Weights of a small image classifier.
Model: 32-pixel images, norm batchnorm, activation relu, depths [3, 4, 7, 3], widths [192, 336, 576, 1024].
Training: 18100 steps, batches of 128.
Data: 49215 training examples, 47.1 epochs.
Rows from block 11 of a small image classifier, named by matrix and row number. Rows with one number belong to one channel. Each number is 500 + 25 x the weight over its row's rms, rounded and kept within 0 to 999. All counts start at 0. Numbers have three digits each.
After each channel's rows are labels from the 100 images, of 14976, where the channel reaches its highest value: "strongest on" is what is common among them. Only what is clearly more common there than usual is listed. The data: retinal OCT scans (Kermany 2017).
# convs1: 3x3 conv (model.blocks.11.convs.1.weight, 144x144x3x3, each kernel summed), inputs 72-143
# convs2: expand pointwise conv (model.blocks.11.convs.2.weight, 576x144x1x1, transposed), outputs 64-127

convs1.124:483534493521537481478485534501493484505505559492498499493509471490479516486483516500490491518501511447482522460503485489514491472513495487499497515477477410498480494503503509534494523506487528517476467472479485547507
convs2.124:534521483472490490531519477499465485463516490500452474483477497511514481483507464487482500477546476514505474535471488459465473522485487535519512484523491452535500538476467436500456512512483492
strongest on: finding: normal

convs1.46:458501509505494500514498502449505511480543485451501473501508505476496517467521508495518502524533493477514463534473485504495497526505491449492504501452499523493488458478461471499463504511449507472498526506471500496507
convs2.46:510572542505504531472501514548490535507539520535520547479474575526529508535544526518569525479518482503559532543490512521524480470492491512490549507510520509495525521508522499495494545510500503
strongest on: finding: choroidal neovascularization

convs1.89:472508532513537506517514543476499519512545522448516507521517514499518542506531566498530514522537522469533493539501494520508507527513500468504507507490498449508527476473483512531487509517505542504569524501477492530507
convs2.89:539541452461474496515486484516482518491516485497488500488484504523504467505516467482491515462571477516512461556441503465489483511482488534505529504525472465529497545473487479502464510496466514
strongest on: finding: normal

convs1.117:465502493508486487487486483468491516467555499466471477510504476450481518446495509509494486518542471495515494533490463496488486527494497485489481509463504518474457461487481469485468496488466508456497503500463470493505
convs2.117:488562552515486533511473516535480545491524548531470521488499569508551480524532524509533505519503481534531520525510485502503453464509495490475514494489493485481523520501514500494476519541494508
strongest on: finding: choroidal neovascularization

convs1.56:460481529559510459502518500458478498507517482458509457508553434516513533501491474555467521512523508514468480521486496520514520507526483478504512552481526499489513463522480481510485478517463489501498475502482500499554
convs2.56:504502514469457508514487474455475494495474534467495500459499475499495465446491522481492502491514461498490520503487459442530464505510482500514476479501477505481538494496501477487463459503468481
strongest on: finding: normal

convs1.101:529534511558521508488498520521488500529516546520497532505552487537504508510481518501481529501507523499488512491518499502512531499512494534506503554537520456490513519504525499522496536511552518522498483506511492541548
convs2.101:517487457504470501504477491481459492487474517501484474453492495499501488487475463491487501517522447490486463498481473446491460516490430522478500506481472451521494513451490485501452473530481493
strongest on: finding: normal

convs1.91:474484455500493445467498478475475478505488485467475470480485449484452508486452474502468506466484500507490488465482474483475507463499467475479497500493499507475450473486485477487482479475490473490469463502480468489498
convs2.91:494509526501477545523522482485491506519454513473499521477511500506493459483473500529524507537484473535458519497511487473526501452556493455525465506522480503455569481507491510461499461524487538
strongest on: finding: diabetic macular edema

convs1.53:476461535507493487499497490489470519484544456460505502520495492472521524474506510489502502534538483479486488549460502513507498537498481465477489503470475492516528486478502484484470463505486500466510500485462509451509
convs2.53:517542505503524524476515496556511538519542483516534539502461525545500537509525487484530558480528505508573490524510532524525495479502503516492534516502513516516470530514530521534524545498517511
strongest on: finding: choroidal neovascularization

convs1.84:464527517467489497499486480451495515482555534458463479520472502480523503465487482531497501528542488503497491533499482488509496544500488475499480464449469500490508450495475472493492520502444499475481511492476487530480
convs2.84:522532551496498532503479519540461542501502546537490505486499540506566510517514526497526528511504472533517543499508487484498487463498499495495540492477499481499516512496505527511492528518475504
strongest on: finding: choroidal neovascularization

convs1.34:477533483521548470490500549482500496513501545480521486500513474484474522494503518499494503495478526454499517461494482501494507457524498488509510512487482457495481479513487502542490522518495541524500473484479490542507
convs2.34:531524483474482486535510482495463485467514496488441486491485506513517485474518471480495502478553487507510483528466479448469473521484493532517511489529490463552498530485465432505464517516491494
strongest on: finding: normal

convs1.49:500528511532531514488501528497463479512512555508509527484513485513493510505459531504482496517499510488502508485498490498515501484511489506492501515519477425512499489519511510526494543498534509515554465467494467545511
convs2.49:508504473454472474534522470480453488468491494487463474469488487495517483501481475489461496488522462520482419552450479479482458516503462525491503475502459446525514535450467457502452499494472483
strongest on: finding: normal

convs1.139:466530485512549488519528548483553504508511521470540479496512492494458524502552555466532519495494536479515473507501482501485506482535503471508517504479484436481475477458462494537487505522498535512515525496483484530506
convs2.139:530541469491478479516488487518494506478528505501454506502476511498494486495520480489527501456580497481526483529495505451468476519476489528511521509530484472546521526491477468495464510504487477
strongest on: finding: normal

convs1.52:514494478511491475479512477491560500488552486513513459506496534517471489490506483542504499508523488547484514513492488497481511491499526539495480514519520584499479488508497477468483493496498469485447510533485497471519
convs2.52:551472516473519485513461448486500496489441509495494524485506496488429559487511509472511517497515501444472510515523482477524495492505499463487521524464478516480511472523521514565509476494546490
strongest on: finding: choroidal neovascularization

convs1.119:509497455495521522522512505504487522542496492506483482518506504491455502539517506474525546434479522481532499488516510514460548447500482527505503496517519476497480509454504474513490497492521505538515516522530554487497
convs2.119:532489491515496543488514493468525499481531493520476471471507490485470489475529454500508509539504488499519473487471506452508511494500484511483437482488478516487486471466491505477495499543480528
strongest on: finding: diabetic macular edema

convs1.79:511506541486479483496515484490516494449533504513486468496474527540544479483485484534497462551526454536479529501488479477544472552520487505503506492468523542490547493523516499487503491486469492483426508526491476499489
convs2.79:518459504505504550468493493490481486479492485517513498474484474517481496496483515477485500536529482490457506471478515516507482518489485511526517484453519511481509423496486551494521513521486485
strongest on: finding: choroidal neovascularization

convs1.63:518487504563496513478506498518498509478497480528503516492538490515498506496453535498464502504492480503474530497529493527516502490515507526511503557521559491494529516497508508508512488481508501495518469548505453499561
convs2.63:508478477506492517487441475476493473474480493512492463485494442498472501498505488470492522504522485450481491495495493480474491538457487531516493468504444481510501481495501496497492461518485458
strongest on: finding: normal

convs1.78:461518503522543496504505549490499505504533545446503491504507491486496520495482504518529507503522518460532520507507481507489495498515492463499505518466462432503496493483494518538494515507492533510512507476486481545516
convs2.78:533522461475464487536501477490460498487516482509491482498471505511527474515498468481475505455563482525501468559468485479466461515491499509498518505517479472534502540483476458507461501489477490
strongest on: finding: normal

convs1.97:463521520508550517503527552500505506518528540449520476512505500481504536511502497507518521524523530476538516519508488509508520519536519470517513499445447476497506495480494506549498520509473541534522503474502488536499
convs2.97:545526478461463494525525466477471508482524507493471474490471507522532472505525481478483513460557477523521490553469485450488493515482495532498530486498481472547496542486469467500458502495488506
strongest on: finding: normal

convs1.142:514513547516477494500510470473507495454524509508478473501504518543549477470478478536499463534511462526487513483463498488542474538521493486475497512481505509507566471525514505491509502487474481452441505525454462501516
convs2.142:520474495502503528487482489499456480478511486495508487469482467514486508489489514485467527522519479489505505487472508504481507512464482518523509494475499485477506463497495530504520502484454476
strongest on: finding: choroidal neovascularization

convs1.64:469498536505504494497494503454529509471536484467499504503503515477523518465517508479530493532541478476521479545490475503517487545497467461512488508463498512475509467486487468504464480504465518468493532507477487495507
convs2.64:516550536525506525501493499569469543504521511551487553476467562547523492524535532491564553480536478472538523521512510525515501473467481526484537490524507500500487522531538520515485531494513478
strongest on: finding: choroidal neovascularization

convs1.0:475531512512550503510518551489494514519533546470517491518513499487494541507516503500518521519531531451528503535511487515503517516523504480521513509469471441492498489504492506547501523520482544523523506490500491549508
convs2.0:535545463463454491527496476502468511491520501498480487493478510516521478503517457478499512452560481514517486546469483477487478512476497519509517502522491470544495535486484470507464516501493500
strongest on: finding: normal

convs1.85:479497546504521513508509524471504531513564497459505519530498506476536527508522504508519520550555511481518497541498507501520526563513479459517508498461495502508518480500498527517512500516474523512522515502489510504500
convs2.85:522575508504501508514486465530516532503524497521480565519489553557508493500548512491537565473542507476535510537497499510527494504482506533455542505528490490513496520509531514517499531513498506
strongest on: finding: choroidal neovascularization

convs1.115:470518529510527463496498522469506504499549531451502488507489481475498526492503510500521510528543512469511537539488480496496500531506492454505498497447450459495496467482505502520493522506463521499490511478482470532499
convs2.115:548538477466469497533491483507456507482511501522476499490479512527530488507500473489481520468565485510504483566477490469466474501498502507516529504518476467537489548477483449528465504503484471
strongest on: finding: normal

convs1.96:471494536552505503509502511448514491484523493479499480483549530500512525454514479483513488502519501481496474531462471530508481519488479460507487544481503458468523451485471470511474481506482518465485514504458484492546
convs2.96:507512496443510493496477483521439500472514484508481480457484499521473490494495517463505544497515452483522515505471497492506465483489467494485499498468507437484518500507547518484456489484439456
strongest on: finding: normal

convs1.69:533549525519507530510503513529467485476477542546502538488536521509545496494503504496504469491488481474507530498504486499531468506511467515512504511516500428487556535543537500526492536503545505492495508510512463523513
convs2.69:518481493524476536489468497498487475467525504497508481473491478506517473504480504484496515508512471494490513499458492484487489501467478512530470443458501506502481456482487529454499510515464510
strongest on: finding: normal

convs1.42:512508497537506528486493517521462485503474521520506552480527475496502493495451487526454497501491505486475482490500491490507509491505488508476508529517498441485521511523515530525516516466534493500524453494493454522528
convs2.42:490481478496486513502495453468487471452504517484477454471507430480522466513513471477490497499519474487481511501484478497478473523469473514537471417468491483507497475480466512469493486512476483
strongest on: finding: normal