Weights of a small image classifier.
Model: 7.1M parameters, 32-pixel images, arch resnet_bottleneck, norm batchnorm, activation relu, depths [3, 4, 7, 3], widths [192, 336, 576, 1024].
Data: trained on retinal OCT scans (Kermany 2017), 47.1 epochs.
Rows from block 4 of a small image classifier, named by matrix and row number. Rows with one number belong to one channel. Each number is 500 + 40 x the weight over its row's rms, rounded and kept within 0 to 999. All counts start at 0. Numbers have three digits each.
After each channel's rows are labels from the 100 images, of 14976, where the channel reaches its highest value: "strongest on" is what is common among them. Only what is clearly more common there than usual is listed. The data: retinal OCT scans (Kermany 2017). In brackets: how many of the 100, against the usual share in percent.
# convs1: 3x3 conv (model.blocks.4.convs.1.weight, 80x80x3x3, each kernel summed), inputs 0-79
# convs2: expand pointwise conv (model.blocks.4.convs.2.weight, 336x80x1x1, transposed), outputs 0-83

convs1.74:421462571498506485515552514507529502491531514489478495467424518498540488526545566469443429510448460486501507440443467534569458479498494472555468462501470504457429451434444510450507496537470436443445471519500466404466546493488476464460434528
convs2.74:450468572423464529520392559405518456467454568495571514493548460511491484496578463471507506423450474475522505616472551483451537470455512507525466464466507579444532528523559463452492480529526536516539534481507481515517417520485501519514523462484493488526
strongest on: finding: diabetic macular edema (59 vs 11.7)

convs1.42:464531512528501459527508466531460449474462526532475414534508428525518540439549540483545530468531460472439521465528508488581501533558436557578533481545497538562475501566539542486448526503571487468518573556469492508492525439536470483501497427
convs2.42:461519587496537474448469458471484542525514551510505446567514392472502504479528518451544542502500452537408541521522452423446530468497510511548470488509439562494484496513484509490450483536462512468549514477437476499502571563506568535437483496535446497460
strongest on: finding: diabetic macular edema (48 vs 11.7)

convs1.15:532445498498466479441464515506448512456479448428458520439485479505474503479442469494530485514462395509499488497432441515450508479516516448510457522465492448491495452488437469420461475506421458477442426398472416494460475467493501473504495537
convs2.15:512490442556479518441521481542438500575529467480471554491502551471525493556520429469543526512481508494473517459525560473512470460509518498518547544495539508491510504539484598520526448500549489500500490549515462450555500501513560491541502543506553562443
strongest on: finding: choroidal neovascularization (82 vs 29.4)

convs1.53:509493502576468514483543471493482613478443454453513482509462524498493479507482435473486490492505439465585487507447444491535516424466469495485490473475518505545477489469440526427571472483434618539484491523593523462437470503483505471504536496
convs2.53:420504517493435386483489523468433522530442527517458449502538397462469497494567530466545482493487510528483492490456516568464562524536476513506437422561526462553447531509498537508494508447545514492544408489455503455535550534508468395481414562435512474440
strongest on: finding: diabetic macular edema (47 vs 11.7)

convs1.52:584454498525450448430507490471510469456456522482512542455497470453452508547444525514415512467505489442465469491470493506477548504464596462524436409456453445499467455495508477491467525462495452456508447516424466478469472486475492455525452422
convs2.52:583470502504496562423539542552542507516519501541510494486490534514478529515553482534544525615514526564488480523495504522543493555489555486555535478547498485484536504523591490471560454531483499447491531513550562572560558470446544517570516471543527576519
strongest on: finding: diabetic macular edema (41 vs 11.7)

convs1.48:486503456432460522499446477501465481446489541421370451500485440549475485487489456470448492510490486535462515497479511395489500487534504520489499444511432534449434489512453494470410489492480442444496516431448494466504482491475520423470453493
convs2.48:423485471532436513435516498486486521550513463539498506506500506454500534553514501532471527544568586504453452485558511429510502439527536472549441596492408518457570450546509577506554516535499472539509490547523475534505526548528470525502489537558535513466
strongest on: finding: choroidal neovascularization (85 vs 29.4)

convs1.79:356487487523486439434455495479419516411488455392505466551480500477488546463508534489512492502481504505496497478499487520510437483508487500476503485443475437531410464479527514432533435454444500509479510516488450472523490472498428459492543535
convs2.79:512458529484518585493412491474502560483533453525531428482450476475465480473523483465544495497462496492543511506539475515477516530501464508519457530536518592553560526478441449558512534542470545513457484549469498476489444451560487593551485515532462593465
strongest on: finding: diabetic macular edema (40 vs 11.7)

convs1.69:475447456525470489526450609527435560437461512520453535447521521517447531531485484471520558477491420536566560541528484490491501469533474483552453504517464480551517517478476531429510557486491482530528481454493436502478493485448499458547471619
convs2.69:484523498518502465505506501487483482502424522493496416510474473489490484496444478365518428441431397499463536527513489544454465477544508514502501528438529506510488522474492507531519473484497506492543442485501486435490512510520570458474457553473359497521
strongest on: finding: diabetic macular edema (63 vs 11.7)

convs1.36:544497464471434516539480538494535484462540553582454557494417490524549552526545470501452431520433493493496500435511465455530512487496506468544476447533464514505489536430489526539546515524484429412517467552543579410505519446460490479503491485
convs2.36:489515440469455465538468510422537424528523508474535485455525561501508518454404456542518479523516501349446522526421490477542533481520426532455527453501527479524470558532467466524522516488539507523431523473526515522470508476496463463508530517540514549498
strongest on: finding: diabetic macular edema (35 vs 11.7)

convs1.21:427445503472462412495500491448465525470492448470451544486480530436485461611455505480431449457520493439503491500553462491476457470467455492472461456437473480527451434448497490481498531430461537512544512497520525462521529441481425477509485430
convs2.21:495548508491450459463518553541470438469560560500517461530555514505494556508540472448542458542489511446534550545450603523415451542538501538491486544454544478451520547546556482520493555490555575561550537540515559489541480549537459425485498564533442500432
strongest on: finding: diabetic macular edema (35 vs 11.7)

convs1.57:469543537479555507514566525497596475628478458548406574490476540503542431517507487486487493465452549479494483473507545477500456520481483532504475518493560517475615555454520502497488505513485440487539493507440498499505538562506488566479452512
convs2.57:499496540433522524489525530590468517487500505475487486481444413452496558570513505488516521529423501514482495500536487502515534491483490507467439490507557472506588487471500512480492483522479452472439441535491519488540529522504531514546445485522495477524
strongest on: finding: choroidal neovascularization (68 vs 29.4)

convs1.14:500474508498494482480482478465493509440530542478569420498530471444499535444493510477459509490531468516490509460446547464509565354483521431427466488477502492501474474486456496480557431418548538508442533576567514504451514470461489517478521544
convs2.14:572490503492549544525454543505497447461522560442536536554489504514465480514467430522512499549444546559461527484498532542535479453541531466520487498496549441478527455490544516420470461492536496536485501531515506560529451496409487504465483476525514466503
strongest on: finding: diabetic macular edema (63 vs 11.7)

convs1.6:544459557498518398485513392478525526564539532448522485509530496477549482451436526455540532522561520472534458509497530495459498490460526472452481526437543492510548505542541477575539476510540559489523547472566504525524549513463445555457549435
convs2.6:483471398468456478525418532477469491481468470437522529439466469500483578534482491478494506452496484430535482544495571448468479471494430434451484498465507477503439452508513492483458517494544431505456494457464414429514497450476470458478498508443512523571
strongest on: finding: choroidal neovascularization (75 vs 29.4)

convs1.55:441453471480469494509447518527459476465452436527453512497526516524450541460494412526573564446466477523488524562511520414495464435517486455610509532503507470585537491492471521455480545484510490536573496481483500517500484477412520486580508499
convs2.55:509524548511557533487471485489493516497476497558469505478469464494482390511500486457490565491397501522444525508506484411492465475500500497551505492492508506468460493475456520520520441492449461455532457483394469450548538456453573536455473488514516468516
strongest on: finding: diabetic macular edema (40 vs 11.7)

convs1.35:528531534499520527493537384474554517575496490502547393469522506459516486394461514462512505529501519490484477527488517450480484528513493526476539510515575511514561522522511484506521446542474514497470508482520383565467527570506541571514538425
convs2.35:497427466473506509507391421501527485480436475448522518456519512470480490516498579516508533507472493528480492464464475439494411480475407425496470481523517519517463472426503521446402437472491452526487472490452470522472551495451518491517504434429538448557
strongest on: finding: choroidal neovascularization (76 vs 29.4)

convs1.65:531514435527510521572418542467462500491492550505501413535518478453475503474520520417496448520491468456551538528542481458467556505491517498525530499580423517434444542466478433505526562537535485472517556492513554542566504529450523462457522565
convs2.65:471532395420500479543505517449518495496429464533495469515520476444536460474493525454486468444490508454455536463487458518459539532589418524520437444471454415566485468520508515502499467519491540523423435404488528517498456512492481466484477574514444480494
strongest on: finding: choroidal neovascularization (74 vs 29.4)

convs1.46:456481492520503410526456534482458575448464469493530513399475498443468488483483535513494457432480447418532506504505473500443415536470494515559495470503437488529459510477488461475470552526537505529536419472555458496446505436527414486489492540
convs2.46:529498540496456479525522526542553412479523566435462513539488522528512526494477474505481433490499426534461501468442557466480455489515501507463539524424486435505469459499486538432531479508514477539449544511555554494480443495444473448412524571527481468416
strongest on: finding: diabetic macular edema (50 vs 11.7)

convs1.67:414502459547563435470503473462440512450444541452487485534468498475501484515508479455479434485521529494507493461419549499475481446518450482421450462445471476446436445498403469480460453457516510507475499457504447508478488534486432421491491457
convs2.67:500464497517490469571526536538554502547557499512511501534531520500539499524470431494529417520531532508531522515516526597425485532505582515518469545487531510550575522537516554561526579458565552555487484546454533518517442582572490455463538512529475518417
strongest on: finding: diabetic macular edema (28 vs 11.7)

convs1.19:502486436507520499470463430470395447434452469478486491521443440479459519492469518486562508509559511466471460427492504441459482469510526512456467508447521453527492442584503499453499432400450502459489455505494466460512456448512483490463527432
convs2.19:582554485528527577574471490506474518515559504549520547488473489487489490470530492531529493525431497484529494530537532491497476500519527573520554502507446467455512500489492549489457558513488502465440477403517528499485556504539578497504448527551509625506
strongest on: finding: diabetic macular edema (55 vs 11.7)

convs1.4:545446510492500428490521511468571477507522530520477519433431461495525492489542511511480451485434481472493480449462474530508549502452539423474425466456461464448489479422478484509496472509509409401454416498473500456485517524480400484493452503
convs2.4:498421513511509556523461540462505453475485465526570490421528535470522532548494468549518526533471469477521504556517472480464429513525455541514494415412514516476499541520470483428496466543535505520480466470437506531465499468468534540559488481508535513548
strongest on: finding: drusen (26 vs 7.4)

convs1.30:523483512524447472514516348504470480496484564504433550443504441469503541463501518516500460494485510485495441494547487503517527517456509429447509483492496437519494545494554501469507500459513504496518504499493438559553467466442551496532509347
convs2.30:510427411488494493490499586500472453484464460507504480442457496465551545550520486490450501514506483430536447508499565498509502546528459449382439469480496527538544427477540440456525457540520489557440448435517497500513515465479496499483524503468505470508
strongest on: finding: diabetic macular edema (56 vs 11.7)

convs1.66:549475471452491580507421472507450460439487506396507401521528519488460460492497519511522533496524453511507426537547487504475561487510538484473559525546450498505461483524483457499531509475443551523433543455527501492535416461528590439504481492
convs2.66:519396457425551550499521512454506476449441471585481550559551518495503438522549537484526504512457558502475518532469525490506546557587431553548500446504450490529491511557548472486518450543441587517455467455489533513501429479511476535517475542557507504493
strongest on: finding: drusen (37 vs 7.4)

convs1.27:552485511530515545535519562455458535521469550540465476525441439422503533435522492442550410462450527534551470424540539481495544537449460487472537493491535509484480474469546483512516466516548423429494514477492473546509478474471584527506513582
convs2.27:574444522503512540530467506508559432455481451472565492534483489485502475483458552511486466520466484509460428489457422474486477499513525417513467530469515465550407468493543494440486466541463492499457529510523545467440513467467541475535532485513478483498
strongest on: finding: diabetic macular edema (37 vs 11.7)

convs1.63:527485554533442493445496527456498538402552487464573463486449502491489553560494523530474485551540461468499489471456406547498509457488564464554478495487462443535421558532477477437574518506464516487451463549517513461495477455495505455499565547
convs2.63:488472440482479475508531485468468507494387476435444473485475416515463485504552465396501439450511512475524499509473492494494474530564513532484520498478450515468435509517456502502537472493485463499487486460475463486524522459504480448440495525440499480486
strongest on: finding: diabetic macular edema (56 vs 11.7)

convs1.26:359462496457481427429492555482472449509459423488469500527490534479468507540467488498452506489499496531468475473441524524460477463520499494456480506397523459458527451487472501429471486478453456503492477443438453447496458491501436457438476538
convs2.26:506546497524582531557506551584509465495556422524467473561546497468553506508516538455547450552421561529488525498499497507526448570505491522531489466495548467522552534529542534540513543523553558563551488516457561511558540539532521503486519480536482535475
strongest on: finding: choroidal neovascularization (67 vs 29.4); finding: diabetic macular edema (29 vs 11.7)

convs1.29:464493502549548488499512505466512551506451454497480473536475521453489475485439454495393476493500503472569475465450535470486507489432474460406448433468497512472460496462483503532503400568497558464505476549535560452403465477450492494445471497
convs2.29:541452488536526562460420499516457523532477471412511524527449459466524515533485464563531540466403411510520529465511516516486475459511517563473492455498546501482549453451538460499481516495482464480461498470548515459541514507525494454548471564496519503516
strongest on: finding: normal (85 vs 51.6)

convs1.56:522478484490487492518473470407462509441486505383513531518445495452465495531424449489518494461514443497501500452526457471492531507477551457445485509504487491536440368492502468479520435477411538493456514481544508444551467442490497440519515469
convs2.56:436587446483507453481514501459471523544498471598446496547580504450539501586534539490553517530509507545435512483468537505486451480569480527462449449523517511515475510529499526522495493517442566633502441467425501548501525570543508508413432524550473506480
strongest on: finding: normal (81 vs 51.6)

convs1.61:513445499519482571532470454492499520478518515536555512472482528495446448546523457498540496442536465466497477508480423551471476499500523503581509491530484535501514514545504421464506611494510553526456506459533566475501458465468536441497513348
convs2.61:469502503508476456527474560465509466431490589469420547505495532560375550537550516494566518457511512438551484513524499478477492478542446505470592514508537500433505566487479427433540497440487528499493561571501526433444496497481471508515557519499525529487
strongest on: finding: choroidal neovascularization (69 vs 29.4)

convs1.64:518491540378414525477465558421500507480530489497478551453469532450501522433464536488505480482507431438498484462542428524459501519511570502469513513498507498513516509503502459523512477472425497505507498420510425433470484412528554497486495579
convs2.64:524458513511497468489519500538489521484543538453454490626550472509523494454456510487483472458548466494399451524491511560511553534532559425410510521471511560531480534529585485444453479460445567531500522504513568532517469592468449477435504529534449493454
strongest on: finding: diabetic macular edema (32 vs 11.7)

convs1.20:521488523489499577554515442488455448471437475452515457500522467466478495456481501494484481441464523468429448513548489534520488486467480481395582474544513520500437432477483505529484409453440498482477529565479437545502464509505613506485482481
convs2.20:595492496407536557573481461491524450488516527495514527548511475483470468515458557520507471512453440513395454512464498488543590495474547428484513497450496441532429501499519457405449432535493529461452503412537589509476499478423467485481523510519492555514
strongest on: finding: diabetic macular edema (56 vs 11.7)

convs1.68:471418573449515482524551499492533512508513474535466449460519521460457484563512529476445492485403432484498475510442465542512450493453425434473470466467510477453478471370505468445526525537492473497453468500487559461441514495465468512445486484
convs2.68:486461528472465515495466512420487471460506544475543440482571495487497518510569550448501546548438455560541512603489579511466530513424461531586500406522536511445497533543497518494470539450527485539514469517427511465443518564524519473530460499505442499525
strongest on: finding: normal (97 vs 51.6)

convs1.10:559534554498456504520548513509551436533495498580480476557490469513523494517531558519501528540559564477514513478457545458493505474473603494605508498525524516538544594545477492549540609499551535479567509515473484508533484475496519508451554512
convs2.10:470538500455538455530484527428472487454461453511429512412503451456493504496507519450517488526507520412532496519480490511505496539543497458465471503460512508531505524489435533509512426487537524470512464479453488525444501416516532514470494497479516503470
strongest on: finding: diabetic macular edema (30 vs 11.7)

convs1.39:483489508480445476493453527507475542499484464572466486423534501495490435472478419504461486472493440495528439574423473501472532487516499482453423438445499465488558514477485499497433530485484572524544490415498461562438461465462524506441421501
convs2.39:541472474526535480436564490523479530518470560515398497510511513515510537491485540474450543516503491565424496438446524512536465527531517516505508532508507462512436504512536510503408445455447495504485487493481505473509486522449567418383502558558455447449
strongest on: finding: normal (88 vs 51.6)

convs1.16:497503502466517500508508561511505492492554496542519525476523530452516461406477546535475475520515494503519434555472524521479498490451489464471436528490462443444474596462500484576540520568606601551519452493519515582519493503555544526508447541
convs2.16:518452498517537503519509437515509443454461523442538541511500440524418485475458424492502528450445438469514466525490519472578546413469483451486536506479557468496510492472485409498514523437448479444480523500482535454453434518423495472542540518475516528508
strongest on: finding: choroidal neovascularization (73 vs 29.4)

convs1.1:511487479552429510501462518507398567409440509549451574461472516546463513561543445468469473461462486491544489495510462486483503471493467472537490439470479466569466544476471498402488529457465515481520486490494448490552454466475583460518488454
convs2.1:521529450468475524479535558520431493511456469505459496472510506459545573481507513510437488501499524512484521433484510522440438559557536517418457550429487509554459453507536521508535487541546531558478399399587483507523504477500595469430425572498524474409
strongest on: finding: diabetic macular edema (45 vs 11.7)

convs1.17:490529560475473516537454452526483509456551483456415402447549445510531543470532475495524517433420439469464519605510457529524456520508526486521510507573516517457509441436520506491431474485533465548468506488475484554453502454487504507457468448
convs2.17:517472454532460477452501515524472429480529512449548525448461527509477517570450460471482539485464493452511410508541546465493470527485509434512525545457524452457501435499508470480531529478580427498479522491486450427509518482458504491491528495481502497542
strongest on: finding: choroidal neovascularization (71 vs 29.4)

convs1.72:497496425443523506520369497504456510455416530413418495506499508523476472499507509470455491408446509519491492501514529431479497490510494492501507486507446506441442397410438475496469499486497472492464508424477496490530449507489507450488461501
convs2.72:404424458523481493455539521500383493621482405550498551496485501430557491515463527549504527528532520479446438447579512437485478497529540441512425541475415472514546447506493566506529513524479482542506465511458443546492477540503461495508473536545564499503
strongest on: finding: choroidal neovascularization (87 vs 29.4)